From a checkpoint of a small image diffusion model.
Model: 4.91M parameters, 32-pixel images, arch unet, norm groupnorm, activation silu, widths [96, 96, 192].
Rows from block 8, named by matrix and row number. Rows with one number belong to one attention dimension. Each number is 50 + 15 x the weight over its row's rms, rounded and kept within 0 to 99. All counts start at 0. After the name is the row's rms in percent of the matrix's.
# q: attention query (model.mid.1.attn.q.weight, 192x192), inputs 0-95
# k: attention key (model.mid.1.attn.k.weight, 192x192), inputs 0-95
q.78 098:34 54 45 38 39 38 54 53 53 54 65 51 37 60 56 52 41 68 28 30 13 49 65 44 78 77 61 56 42 32 53 59 53 51 40 66 28 40 74 54 51 31 70 53 45 75 63 46 54 60 47 62 53 56 54 67 30 70 46 71 51 57 36 54 54 62 57 57 60 44 46 87 68 51 69 22 42 34 46 72 41 32 30 37 61 42 21 40 44 89 35 36 42 57 21 58
q.79 107:46 49 74 40 28 22 47 44 56 76 40 42 57 48 38 62 29 28 57 61 61 42 48 41 26 42 80 48 52 61 58 43 48 66 35 69 54 48 51 45 51 58 42 29 59 38 68 85 68 42 62 27 81 27 26 76 67 51 64 62 40 46 66 53 47 32 43 51 61 38 16 47 67 62 52 34 70 42 66 36 46 27 52 82 50 30 65 57 64 42 55 38 32 61 59 49
q.80 096:60 19 42 58 44 62 40 78 72 63 68 49 64 52 75 41 03 55 74 26 29 49 70 32 42 36 38 26 61 67 52 51 43 03 56 56 79 38 67 22 69 32 39 39 61 69 43 35 68 42 39 61 49 49 52 51 59 46 43 30 30 46 65 36 50 41 59 55 53 44 52 52 31 31 42 91 62 48 66 52 51 46 52 74 42 49 39 56 61 39 62 65 77 40 65 42
q.81 109:58 50 24 52 89 67 55 62 41 15 15 66 39 22 55 52 37 48 50 55 40 69 62 48 13 64 66 43 63 56 61 36 79 69 58 29 72 61 53 37 48 53 53 25 31 42 38 62 58 58 36 64 52 35 71 71 41 31 28 79 43 42 48 46 74 66 44 47 59 69 47 65 55 26 52 72 42 55 41 38 35 58 63 72 41 58 60 53 46 50 55 60 36 62 56 45
q.82 102:67 25 71 53 48 42 47 42 33 34 49 35 40 45 59 67 33 71 50 80 60 55 52 53 59 46 70 21 46 30 81 53 60 44 32 38 54 42 61 39 65 41 49 40 68 48 41 22 52 54 40 39 39 70 65 51 69 75 30 71 48 53 72 52 43 70 71 54 54 44 33 55 60 55 48 34 36 62 37 54 40 34 39 20 69 34 57 80 42 35 47 54 46 71 49 57
q.83 112:41 46 45 33 57 47 41 55 50 35 65 57 55 47 41 35 58 61 60 71 22 46 28 55 41 36 45 42 65 53 64 30 59 68 49 34 17 45 51 33 40 18 52 34 33 89 36 75 55 45 45 49 36 22 53 51 68 55 71 99 44 70 45 43 65 88 71 57 63 45 68 54 26 54 40 52 47 65 42 55 45 42 35 59 33 56 53 09 34 27 66 29 53 50 47 61
q.84 102:52 50 57 57 70 46 53 85 57 26 66 47 34 61 25 58 32 49 59 69 63 49 62 38 53 69 56 50 65 60 52 30 48 27 31 65 53 30 40 66 50 65 42 48 60 40 61 51 48 50 62 33 81 38 95 42 57 41 60 69 18 39 57 58 38 24 50 53 40 42 28 44 50 32 31 47 59 59 56 62 36 53 28 86 53 41 42 47 01 43 41 58 25 51 73 65
q.85 096:58 36 19 47 61 28 25 19 57 71 62 47 49 59 58 20 45 36 36 55 46 63 47 56 77 43 75 32 35 28 58 76 57 70 44 37 31 48 56 62 69 42 51 60 37 32 72 16 53 49 43 49 45 31 41 45 32 50 43 60 39 66 39 74 49 44 42 34 43 68 55 87 76 69 60 92 51 44 41 62 64 52 26 50 51 48 33 56 28 64 58 74 49 83 47 47
q.86 107:43 35 69 65 72 36 41 53 65 59 46 18 58 13 44 46 41 62 50 57 68 47 39 26 63 38 53 44 48 48 63 62 43 57 09 65 27 71 54 56 51 46 43 45 49 39 47 62 53 57 50 55 92 43 37 41 53 51 71 72 29 29 80 40 53 40 53 54 41 38 56 64 52 68 45 37 50 45 66 57 81 46 47 59 49 58 45 60 54 16 61 40 24 34 59 29
q.87 100:40 33 50 39 26 64 82 51 45 30 51 84 45 42 54 57 63 50 42 60 35 45 37 62 45 40 00 54 36 89 46 63 32 52 59 70 56 79 87 40 23 74 67 43 38 59 41 47 53 63 74 57 38 55 47 49 70 65 43 74 35 50 57 07 54 47 50 29 66 56 62 48 33 41 37 68 64 54 70 52 45 57 48 68 37 45 50 85 54 48 58 55 41 37 63 44
q.88 108:49 60 54 33 45 51 63 49 57 44 57 57 58 53 31 58 50 83 25 64 41 84 60 49 67 80 21 75 46 48 38 60 42 56 51 47 50 78 17 55 43 21 67 47 60 63 52 43 66 48 48 44 20 29 70 66 66 32 15 53 38 29 44 44 56 47 64 53 49 37 50 41 61 79 46 56 46 64 41 33 62 39 25 55 74 39 29 38 66 75 60 21 45 54 81 37
q.89 116:34 55 55 36 65 68 56 48 73 49 28 44 36 32 65 51 37 75 38 25 64 60 47 44 62 67 70 65 29 73 29 48 54 48 70 27 65 46 34 49 27 50 40 51 44 45 72 76 73 80 40 49 47 49 33 71 53 41 59 26 58 35 31 15 65 68 43 35 49 57 45 43 65 24 37 42 42 53 43 38 71 57 53 50 60 52 59 81 68 44 28 46 41 67 50 38
q.90 102:26 72 31 55 84 59 55 50 53 50 37 41 48 49 24 66 49 34 64 65 58 67 51 67 48 44 79 15 54 81 21 69 28 67 62 39 41 45 46 57 56 59 53 48 47 66 31 58 41 57 42 38 81 53 44 75 49 52 53 60 41 64 81 45 35 50 16 35 47 52 39 34 13 67 46 47 28 34 62 38 44 54 15 50 45 67 29 54 38 52 45 55 45 43 24 49
q.91 107:44 67 39 35 44 67 39 41 50 34 44 38 66 46 43 70 54 82 46 55 55 38 75 61 49 33 75 34 28 71 55 48 51 53 46 46 62 87 31 57 30 39 36 19 67 38 68 20 47 63 27 34 17 44 53 63 48 77 48 57 70 56 54 37 64 70 57 69 40 52 50 62 59 31 56 51 57 53 56 45 22 40 66 49 56 44 65 28 58 23 69 28 40 39 49 39
q.92 104:43 42 74 34 35 45 56 67 44 57 72 58 49 41 51 31 78 51 65 45 34 32 43 41 40 65 37 58 46 55 76 41 40 38 45 52 37 42 42 55 33 67 43 66 56 31 65 58 56 68 82 60 56 61 54 36 75 21 71 55 35 40 53 29 55 57 44 50 43 56 61 43 35 44 42 64 63 46 36 09 53 40 43 64 19 57 43 40 40 35 59 11 38 28 65 41
q.93 103:39 58 75 26 66 34 53 62 51 68 68 60 53 51 25 56 29 20 54 84 46 53 55 49 59 53 59 47 39 46 80 42 60 44 48 15 37 28 57 55 78 46 38 61 47 18 71 50 43 54 39 36 60 39 46 30 58 68 30 29 42 55 48 21 42 65 45 45 33 57 28 49 66 73 68 61 76 55 78 36 30 30 43 57 49 35 28 40 58 46 23 41 65 51 59 80
q.94 090:48 33 61 67 74 41 29 76 44 48 37 65 41 49 62 59 62 47 48 61 72 68 56 37 64 31 44 50 54 59 45 45 37 43 42 38 61 45 26 48 33 58 43 57 27 73 76 64 43 50 52 34 61 52 53 32 32 34 37 66 46 40 39 37 40 50 61 73 47 44 43 55 68 62 35 32 57 51 71 30 44 41 42 53 19 36 79 14 78 48 59 58 45 42 41 70
q.95 096:65 75 46 24 87 55 36 41 35 45 57 59 59 59 52 45 47 41 57 36 45 36 24 56 29 50 34 48 62 90 65 65 75 51 58 58 58 61 60 14 42 39 58 40 59 58 44 51 94 31 39 51 68 45 32 70 62 46 35 61 43 46 49 32 40 51 38 76 46 41 20 28 48 26 27 34 56 37 61 46 36 56 59 47 33 52 59 82 57 32 53 67 61 70 72 40
q.96 098:72 49 47 54 61 42 59 30 53 41 23 52 39 20 51 47 67 90 30 25 36 18 60 54 47 39 56 58 16 34 53 44 55 47 50 25 33 86 41 52 38 49 37 35 66 47 48 55 74 32 52 44 57 99 90 27 44 66 64 39 56 46 49 53 66 68 39 54 65 59 53 44 66 51 64 47 25 67 51 49 46 37 68 71 35 14 75 50 41 63 25 38 52 46 48 20
q.97 098:31 53 58 57 39 62 58 54 63 59 53 44 53 37 48 56 63 27 29 43 17 69 50 44 11 67 49 53 35 49 60 16 65 69 54 49 52 26 63 30 58 49 44 69 51 44 60 58 38 33 31 56 56 45 55 65 78 47 55 55 59 33 41 41 36 51 33 57 66 12 49 54 61 58 44 53 54 62 59 38 61 45 30 52 45 43 45 31 71 81 28 85 57 41 80 41
q.98 098:55 35 40 56 52 38 38 44 16 29 47 39 46 49 57 22 53 47 62 42 66 45 60 41 62 32 48 62 44 71 26 59 38 62 45 43 58 28 44 27 48 81 32 20 41 24 33 58 54 77 80 65 43 62 41 79 56 52 50 48 66 54 62 49 76 61 30 66 54 47 46 74 39 70 45 05 55 48 42 79 37 39 57 70 42 30 60 36 49 22 60 75 56 85 59 52
q.99 106:59 51 45 57 46 57 45 33 17 52 53 51 40 67 23 58 60 37 36 63 60 51 53 33 51 29 69 68 74 56 61 43 41 32 63 41 67 61 35 56 79 34 28 84 32 58 51 61 63 66 46 35 49 36 45 66 62 59 37 29 65 22 54 39 40 71 56 36 47 52 46 35 35 16 68 27 33 27 68 53 76 49 59 36 42 44 75 57 31 58 31 56 68 62 46 37
q.100 099:51 40 58 31 60 69 09 47 43 75 49 46 43 33 62 57 38 65 38 50 64 43 48 59 39 42 91 50 57 50 81 34 40 76 42 85 38 57 45 60 44 38 42 52 41 27 59 82 48 62 48 41 47 51 69 56 54 37 61 24 44 44 60 36 59 37 71 57 37 63 64 52 67 52 42 36 50 60 66 35 60 23 64 42 33 45 50 33 67 55 58 60 41 49 48 33
q.101 103:22 32 67 57 32 31 63 98 78 29 24 62 61 60 28 64 66 57 45 67 77 52 63 41 59 37 53 50 71 54 59 26 44 43 58 83 52 34 38 51 49 52 59 43 37 45 33 50 47 59 45 51 39 37 57 32 44 48 48 43 43 17 56 44 47 15 62 35 60 54 60 55 22 56 53 54 39 32 55 89 59 66 53 39 63 67 62 55 33 45 75 50 54 36 76 63
q.102 107:64 59 52 34 64 75 12 52 75 34 74 65 27 60 66 48 56 37 64 50 39 51 51 68 20 50 53 57 45 57 30 55 40 46 58 32 44 44 57 64 27 50 36 61 46 55 32 48 58 38 38 75 44 87 39 69 42 53 67 35 62 61 58 59 59 60 45 65 40 57 47 63 57 62 63 53 60 72 37 22 05 68 53 45 23 47 42 52 62 32 48 47 55 44 43 61
q.103 119:60 28 36 48 66 64 41 52 77 36 60 49 32 46 72 69 63 50 40 71 49 55 61 51 66 37 27 42 84 47 24 67 52 42 45 47 63 81 41 80 64 71 61 43 43 51 57 56 39 41 44 50 51 54 64 26 35 35 44 31 27 60 52 49 23 36 57 47 50 57 46 63 62 30 51 38 84 52 35 37 65 64 40 53 51 39 68 63 56 69 72 39 48 32 76 46
q.104 102:64 30 36 43 63 27 65 49 52 79 14 36 49 37 23 79 23 43 60 60 42 28 36 44 37 26 47 47 66 78 43 28 18 66 73 71 55 67 42 63 32 62 55 54 47 10 62 66 67 41 52 43 63 70 43 31 39 90 47 46 62 48 60 31 44 32 69 38 44 62 42 38 68 24 52 77 50 56 53 34 55 49 32 38 55 56 42 44 54 53 46 53 34 54 74 12
q.105 111:54 33 37 35 34 43 50 40 59 38 20 60 60 74 29 64 71 32 56 45 89 52 33 41 33 47 57 72 54 43 55 50 42 38 63 34 58 73 33 36 39 43 53 46 58 58 50 30 73 62 68 50 28 54 68 50 44 53 45 45 48 16 48 57 31 50 52 34 45 46 55 27 57 35 71 14 43 32 62 80 58 56 56 56 51 58 43 72 38 52 60 40 46 67 68 49
q.106 097:19 67 54 41 25 43 48 36 32 74 74 46 58 54 62 44 40 60 42 47 46 23 59 48 34 90 36 56 25 56 67 33 56 32 58 56 52 45 42 65 56 42 62 36 70 39 33 48 45 33 72 62 45 59 66 27 48 45 55 48 63 32 45 56 59 51 49 30 58 71 41 50 59 50 62 52 66 71 62 60 65 48 50 72 72 60 41 82 23 61 64 46 38 51 36 35
q.107 109:33 62 53 29 43 34 55 45 46 59 46 56 47 52 93 45 35 56 35 30 42 45 44 48 76 31 27 37 40 21 55 10 41 31 57 55 49 52 37 30 53 48 47 29 45 45 55 41 45 24 62 55 78 36 89 42 67 48 43 29 45 65 64 35 30 61 46 72 32 56 40 47 52 63 42 55 53 52 36 45 68 48 73 48 94 42 62 36 53 41 41 58 54 74 60 51
q.108 104:55 29 72 44 60 43 56 34 50 51 34 18 53 67 39 34 53 73 59 20 38 49 56 56 54 53 74 31 61 36 67 26 41 50 53 50 35 24 33 44 44 69 53 59 61 35 52 76 39 36 33 55 71 28 52 42 56 60 63 58 44 53 65 37 47 91 56 57 49 82 53 47 35 62 36 34 34 45 33 54 45 66 42 25 56 53 67 44 32 69 43 40 49 35 15 59
q.109 105:45 40 45 64 55 74 94 44 69 64 35 39 44 36 44 31 67 45 41 38 36 51 67 41 41 23 77 75 65 64 35 42 59 64 53 11 51 58 41 77 36 36 81 54 62 62 40 47 39 61 55 47 46 55 15 68 36 62 48 44 23 57 35 59 51 43 25 38 65 64 42 70 54 20 48 78 35 54 75 49 67 18 58 78 52 62 42 32 37 44 58 47 26 37 22 42
q.110 116:54 50 46 54 53 33 56 57 64 47 13 56 53 38 43 65 68 50 51 53 36 70 48 43 67 62 59 65 63 41 40 49 51 27 28 28 58 26 34 39 37 55 52 47 34 35 68 57 46 48 60 47 48 60 52 60 51 67 46 44 54 41 56 47 48 80 34 30 62 56 23 56 67 47 27 73 69 48 35 66 18 20 40 84 47 38 43 45 43 54 45 52 33 19 46 40
q.111 107:56 64 81 39 70 64 38 37 60 77 40 48 46 44 43 63 54 45 44 56 40 20 31 37 50 66 38 60 20 63 56 44 40 56 50 72 59 96 61 54 55 49 38 46 62 29 38 52 51 60 60 62 41 51 34 62 41 57 46 55 55 59 73 55 08 28 41 61 45 52 26 41 56 02 55 41 39 61 37 43 50 55 53 61 58 21 62 63 21 51 29 52 47 85 36 55
q.112 098:34 45 65 35 55 49 33 60 74 15 39 62 50 30 71 52 58 63 40 66 65 33 50 45 58 48 74 40 39 60 46 44 37 35 42 82 46 57 55 47 36 50 13 32 84 70 64 63 56 47 52 64 36 61 55 64 48 49 36 48 59 50 42 53 34 47 37 58 60 21 57 57 58 57 56 51 60 27 70 42 57 62 37 55 46 62 50 67 34 26 35 32 62 71 50 47
q.113 095:72 64 55 66 43 41 50 56 94 37 53 31 70 43 62 49 66 51 47 40 60 73 36 28 29 68 56 52 65 48 58 86 49 46 33 21 26 37 54 72 56 28 65 66 53 55 37 46 49 54 37 49 32 49 45 60 46 50 37 78 34 48 23 37 49 67 39 63 69 43 61 50 51 48 72 34 50 50 39 36 38 15 66 54 64 66 50 51 23 53 56 58 39 40 32 50
k.78 093:34 46 25 47 68 56 38 53 50 44 89 51 73 49 63 46 51 18 77 40 87 32 43 44 66 57 38 64 37 41 58 31 56 58 55 36 55 54 47 34 34 34 48 35 24 57 62 24 88 76 27 43 67 61 18 17 54 19 59 35 51 50 50 53 59 82 31 37 45 62 51 43 41 52 49 63 56 44 52 45 57 32 32 60 39 30 76 67 41 46 73 50 47 41 55 35
k.79 113:55 69 68 60 51 44 46 54 74 75 31 23 62 47 50 34 21 49 58 30 28 39 61 50 78 36 56 64 48 37 46 59 54 49 50 30 39 67 55 99 45 55 33 52 66 35 55 28 51 52 52 75 27 54 66 51 49 52 46 63 72 79 85 57 75 41 49 38 46 34 14 73 62 46 56 70 45 64 51 55 31 53 33 58 26 54 66 53 44 30 52 50 33 47 37 52
k.80 096:52 53 43 42 21 55 65 53 81 84 40 44 55 36 39 40 50 38 49 64 47 36 57 15 60 41 46 57 40 42 70 62 55 36 36 60 45 56 67 68 78 72 75 42 55 60 75 59 61 73 34 39 58 68 45 54 57 40 40 57 36 34 18 63 33 63 51 53 64 14 36 65 32 46 21 42 42 55 57 71 50 33 39 42 56 52 31 64 61 34 53 79 57 29 88 54
k.81 110:53 32 40 46 40 65 31 59 27 50 37 43 65 69 31 41 46 50 41 41 45 65 71 45 39 70 56 41 42 49 57 41 59 41 21 56 52 21 66 49 50 73 54 51 28 28 72 54 52 57 76 76 56 16 55 48 39 59 45 39 56 22 67 74 28 51 44 71 80 52 35 37 60 65 58 48 38 77 36 43 29 61 35 55 50 44 50 59 57 51 72 48 43 33 36 35
k.82 103:48 42 26 63 61 46 28 20 47 29 40 57 67 43 18 43 56 48 45 43 38 38 65 55 65 57 55 72 37 42 27 65 51 69 43 74 38 29 49 53 74 25 58 53 58 67 47 66 66 41 49 50 09 67 51 40 20 36 79 37 58 32 40 48 38 57 29 41 82 37 63 50 49 38 58 31 48 47 45 67 41 53 57 91 67 51 44 62 38 38 22 64 51 47 57 33
k.83 122:58 50 30 37 29 60 26 38 47 58 85 55 60 63 45 42 39 64 49 46 47 61 68 87 50 37 21 57 46 38 33 48 29 59 52 68 67 35 45 62 27 44 29 25 54 44 74 54 94 74 47 56 64 44 72 35 49 66 31 48 48 51 41 42 67 71 72 30 50 51 43 27 41 82 37 46 48 40 55 38 83 65 35 49 55 57 44 57 45 84 31 54 14 38 34 36
k.84 102:50 74 41 66 32 56 99 64 42 64 11 63 44 66 37 41 38 50 38 31 67 54 46 29 42 61 73 76 64 30 58 55 50 57 46 47 46 41 55 48 65 45 69 62 61 45 56 32 58 42 24 31 52 45 52 39 69 47 45 27 31 62 36 54 77 41 69 71 70 72 24 55 49 68 44 59 46 54 69 83 58 58 51 51 38 29 49 34 37 45 15 37 42 62 54 58
k.85 096:41 52 76 40 53 53 63 64 52 51 34 64 67 47 38 50 28 00 35 50 60 53 48 46 63 43 72 73 46 54 72 58 70 40 58 39 27 36 58 29 50 47 29 34 57 43 78 58 69 49 42 57 33 49 79 43 48 26 41 30 46 27 47 30 67 34 27 47 62 55 39 52 32 55 29 71 58 38 61 44 42 42 35 65 48 45 53 64 66 64 44 75 57 57 61 54
k.86 091:39 43 65 63 52 50 49 56 50 70 15 49 58 77 57 46 62 29 46 09 40 47 46 25 53 74 43 47 39 66 28 62 47 77 36 51 48 48 42 83 20 59 77 33 34 51 39 45 44 34 67 46 41 65 48 52 63 41 45 38 78 59 37 54 80 86 65 35 35 58 44 73 50 45 55 49 63 61 43 57 43 60 43 63 56 20 63 58 34 49 21 33 32 51 31 37
k.87 098:44 30 46 39 55 68 58 65 40 72 71 65 45 50 37 57 77 71 26 32 30 58 43 49 45 40 53 51 70 44 68 52 57 32 39 57 71 55 35 77 25 45 71 44 58 51 19 24 81 30 51 56 48 19 61 44 68 45 58 39 70 62 44 48 54 98 49 60 20 42 57 39 58 43 47 75 43 55 63 55 72 41 53 33 37 43 31 54 60 39 53 20 53 68 66 35
k.88 101:13 43 42 27 25 42 55 57 39 27 71 42 51 30 39 52 45 39 58 76 35 55 42 68 52 50 30 44 83 54 67 55 48 48 54 53 73 44 40 17 50 62 50 35 58 48 17 48 71 35 58 50 45 67 39 66 61 76 64 34 56 52 63 34 59 62 24 74 54 44 40 30 39 39 52 67 55 49 56 20 45 46 69 32 43 24 45 44 60 58 47 76 42 61 42 39
k.89 107:45 34 56 67 71 45 36 49 67 23 21 29 70 39 40 61 44 45 85 56 44 35 45 48 72 47 47 72 31 55 69 59 50 18 61 54 45 63 35 53 43 64 58 36 57 48 24 59 44 61 51 67 56 40 16 39 61 41 55 33 33 51 55 58 51 45 46 63 32 64 60 43 63 33 49 57 56 70 24 44 58 37 75 67 43 45 59 62 49 39 56 46 52 52 81 45
k.90 101:57 49 62 65 29 65 62 35 51 53 34 41 37 62 49 31 65 58 61 34 51 65 55 60 47 50 85 06 45 32 24 57 58 51 86 30 67 34 52 64 34 24 53 32 53 47 57 29 47 43 54 65 53 34 51 51 53 46 46 47 35 52 49 43 58 81 48 56 69 58 53 60 56 60 34 26 57 57 49 49 61 46 75 28 64 63 59 35 40 66 36 21 52 48 57 62
k.91 107:42 62 20 58 68 24 24 25 44 66 72 22 50 39 33 39 33 71 46 46 47 54 47 68 72 54 30 43 69 48 22 55 27 86 44 35 48 39 40 32 57 64 46 52 37 42 44 26 47 56 44 45 14 27 51 43 38 51 49 49 53 50 52 65 29 75 22 68 41 40 42 40 54 35 67 37 67 43 57 40 50 42 44 73 83 64 66 59 56 26 65 36 27 47 46 48
k.92 104:33 79 56 55 58 60 44 41 67 58 69 24 37 61 51 71 46 58 25 36 44 33 35 35 55 66 28 69 72 25 35 74 48 30 60 40 64 61 27 77 59 49 54 58 52 66 52 44 57 42 38 53 56 22 66 56 34 54 39 49 47 61 10 61 26 54 47 56 27 68 24 31 66 61 46 78 41 50 53 31 62 70 25 72 68 08 37 52 62 49 15 62 32 58 44 73
k.93 102:30 34 39 57 36 47 74 55 48 65 64 49 67 56 41 75 38 53 54 42 57 33 62 38 59 58 53 80 30 17 54 28 40 39 52 41 45 41 49 93 42 41 72 57 53 46 33 44 46 57 85 36 47 45 81 52 38 24 58 62 38 49 58 33 94 40 37 43 39 80 36 43 45 51 33 48 58 41 63 36 38 47 50 57 31 65 90 33 81 32 67 49 47 48 43 51
k.94 094:38 53 45 43 33 44 48 42 33 64 32 54 50 64 58 44 40 76 34 45 72 83 38 45 28 34 22 46 62 46 46 67 74 44 85 84 21 69 61 65 62 55 26 59 71 48 49 79 48 36 59 38 51 38 69 51 60 41 51 56 43 73 52 50 17 52 72 65 52 58 60 90 56 52 63 38 59 50 47 64 59 62 34 42 49 55 74 40 66 61 40 36 58 72 42 28
k.95 095:45 63 30 77 56 50 42 58 73 80 46 50 25 66 79 45 63 96 67 43 09 49 44 31 79 42 64 19 20 25 54 48 69 53 61 66 58 56 57 94 38 51 48 25 58 43 59 35 43 29 61 76 23 48 74 69 47 57 28 60 61 46 51 44 45 46 51 65 44 05 57 44 60 58 59 23 40 51 46 60 31 63 51 65 34 43 47 50 56 39 66 63 39 57 39 54
k.96 110:54 36 58 53 29 42 62 46 53 58 23 34 44 49 46 36 58 56 57 28 51 45 60 67 41 50 55 49 90 29 53 39 60 31 59 36 56 49 66 49 32 40 56 66 61 45 30 53 58 51 61 34 62 68 49 66 30 60 30 69 45 42 75 29 48 69 70 39 44 55 71 45 85 43 55 57 67 76 69 55 55 52 49 66 67 63 53 47 34 31 53 71 55 66 35 41
k.97 097:60 40 58 71 40 53 57 61 52 49 32 55 76 53 37 45 53 66 50 44 45 35 60 35 26 76 39 69 57 41 30 45 65 71 59 14 34 52 41 50 41 48 38 48 65 42 22 35 45 66 56 63 55 60 50 48 58 32 40 70 57 49 69 63 50 18 62 56 38 59 33 42 57 30 60 62 68 42 42 50 35 52 42 67 32 39 56 38 53 50 61 76 59 22 38 48
k.98 096:31 51 43 51 63 61 72 64 76 23 36 73 38 39 58 48 41 59 32 49 38 38 58 56 33 37 57 48 75 71 75 41 28 37 70 40 48 53 51 64 44 43 59 52 26 51 34 47 64 48 57 39 59 43 52 30 70 54 80 42 62 72 19 47 53 56 51 63 47 49 74 56 24 32 46 48 09 48 63 29 22 40 44 58 39 72 59 60 43 61 45 30 62 44 69 39
k.99 098:46 32 57 47 35 29 61 73 43 63 79 45 42 33 17 62 52 37 36 36 58 50 40 44 63 37 49 80 56 48 62 49 57 48 22 39 26 52 58 46 30 52 37 46 44 51 69 75 52 42 42 60 73 30 67 36 70 45 30 85 43 35 56 56 47 47 42 65 27 64 33 68 59 55 67 54 52 50 40 66 33 52 48 36 46 69 66 33 59 72 51 45 41 34 68 58
k.100 095:43 61 54 37 59 15 41 41 47 55 36 40 18 55 52 41 54 37 67 41 43 48 48 52 46 82 62 35 44 38 46 34 68 45 50 61 62 76 67 34 38 42 73 56 69 40 71 31 33 59 57 66 38 73 49 52 52 36 62 66 46 36 62 53 45 64 21 47 47 42 33 54 61 46 57 69 65 76 48 41 20 67 31 26 74 59 42 36 27 34 34 80 66 64 18 47
k.101 105:54 70 66 68 70 82 45 47 54 54 61 43 43 51 72 78 36 42 50 43 46 68 28 37 62 38 00 68 64 45 50 43 43 21 43 67 61 38 44 42 52 43 52 23 24 48 55 48 51 66 75 75 38 33 48 42 33 51 32 60 49 36 53 23 52 49 57 41 58 34 33 55 24 43 50 54 36 24 75 31 51 56 86 57 42 54 50 75 62 57 42 45 65 51 50 36
k.102 110:67 26 49 52 67 47 38 45 60 42 27 58 64 34 57 38 34 50 88 42 21 45 43 48 33 49 58 35 43 49 53 87 57 24 19 24 59 22 65 59 53 43 37 65 55 26 51 35 31 56 40 49 49 40 48 68 36 61 36 41 52 48 36 72 35 68 40 59 72 54 51 78 18 49 36 33 58 75 34 56 34 52 42 57 54 47 55 45 39 59 22 54 66 71 61 37
k.103 115:67 38 46 43 46 50 75 33 37 39 58 47 34 52 51 53 39 39 18 40 51 67 39 48 71 60 63 21 53 37 25 61 76 48 79 47 60 70 36 07 57 75 76 44 60 26 46 56 36 58 72 42 33 65 47 55 50 40 53 25 68 46 38 56 40 54 28 53 34 44 47 16 41 60 70 55 43 52 44 51 53 75 76 51 58 46 44 74 22 62 53 59 60 61 69 75
k.104 103:39 68 24 44 66 45 51 65 49 31 38 30 60 40 48 53 32 70 53 51 30 51 14 70 75 46 58 49 45 26 13 45 38 79 63 36 57 54 62 68 39 44 43 58 56 43 42 63 30 47 91 29 42 61 35 72 62 37 51 34 52 29 41 66 69 37 76 45 55 60 46 35 39 48 71 54 74 49 55 47 56 32 33 54 88 61 48 77 54 70 58 38 09 46 50 58
k.105 104:58 60 35 55 34 60 83 36 59 40 48 55 20 45 49 56 45 62 58 27 58 49 75 57 48 34 37 62 37 32 35 55 48 78 51 69 54 22 51 55 72 40 52 18 34 20 56 56 71 51 47 33 57 48 31 23 79 65 47 51 57 47 73 49 65 65 66 52 36 37 75 45 48 50 30 31 33 45 74 77 68 49 52 58 30 50 70 67 33 32 47 49 58 33 56 43
k.106 095:31 31 73 40 43 41 30 49 49 51 60 51 45 58 59 67 62 51 52 88 45 69 70 47 17 77 58 27 63 25 63 43 54 59 27 29 30 50 51 14 55 52 65 80 42 70 52 58 63 63 56 54 27 49 68 59 44 13 54 48 53 71 38 48 53 40 60 47 53 56 32 29 62 49 36 66 65 57 64 46 50 47 46 48 64 48 44 59 55 32 72 38 53 49 34 37
k.107 117:32 62 29 57 45 32 59 42 50 22 84 39 39 71 52 29 62 55 37 37 40 66 68 31 48 68 48 35 57 55 59 42 44 42 73 48 65 40 53 54 23 38 75 60 57 66 46 51 40 31 62 41 25 46 87 51 67 29 71 39 55 00 54 65 58 78 17 51 45 52 65 66 64 47 48 55 53 65 73 58 75 39 55 39 60 76 19 60 44 36 65 57 59 78 55 59
k.108 113:57 36 66 39 65 52 39 47 26 45 79 07 60 57 33 56 57 26 29 48 60 75 25 58 71 45 81 56 61 44 45 61 49 35 71 30 28 62 59 59 37 74 81 56 66 65 23 59 37 43 75 42 50 56 60 65 51 64 31 51 51 44 35 68 28 61 07 62 40 74 40 45 52 37 47 52 61 55 63 69 52 58 41 41 50 57 26 36 68 38 36 56 52 42 64 36
k.109 103:65 49 55 22 35 78 68 51 41 53 21 42 45 58 40 48 49 56 43 52 37 37 65 18 58 44 28 48 39 37 50 43 29 55 64 23 68 42 47 71 40 53 53 46 69 93 39 31 50 40 38 44 53 41 30 55 48 21 45 76 31 83 43 53 32 28 59 22 67 52 63 45 47 57 51 48 42 68 40 63 48 49 59 54 68 42 73 70 60 39 62 42 77 21 27 73
k.110 110:54 45 36 43 47 64 77 49 54 51 54 59 67 57 26 28 81 44 67 49 46 41 67 26 60 40 72 48 43 34 31 51 35 64 65 51 65 25 53 57 44 35 45 56 43 37 42 52 57 55 37 46 47 71 20 68 32 69 45 55 43 91 60 42 54 37 52 39 65 47 71 48 43 44 56 22 56 57 96 65 42 59 47 90 62 45 75 40 59 34 79 71 50 35 36 48
k.111 099:40 50 51 40 41 57 57 45 44 57 51 31 50 45 30 65 52 52 56 34 59 91 59 39 59 53 35 25 46 77 50 20 20 46 54 32 33 42 71 55 40 42 30 47 31 47 55 60 21 71 72 64 54 71 44 54 64 26 56 56 57 75 84 47 63 73 69 45 25 50 26 61 45 70 27 67 45 56 60 41 43 29 52 46 69 51 30 76 16 46 68 33 42 36 67 40
k.112 089:19 67 61 64 34 43 49 43 59 61 55 45 18 46 36 46 79 67 45 52 37 44 57 65 30 73 38 51 63 61 62 61 55 41 48 34 50 40 35 53 55 49 50 38 52 78 58 46 46 65 36 85 56 79 53 51 39 68 64 41 57 77 69 56 32 46 68 19 49 63 41 74 49 42 57 10 57 67 38 46 61 35 53 57 57 74 26 50 58 41 50 33 56 46 72 29
k.113 099:45 31 81 48 55 53 37 66 55 66 57 69 55 84 70 58 73 46 50 54 47 38 60 22 65 25 37 36 48 44 65 60 62 26 34 52 66 46 44 55 52 65 34 43 40 26 66 49 51 63 47 49 51 49 40 41 56 57 39 32 26 87 43 47 20 37 44 58 43 57 52 60 44 47 62 18 21 68 33 28 50 85 34 77 25 46 21 43 78 28 28 74 35 59 46 47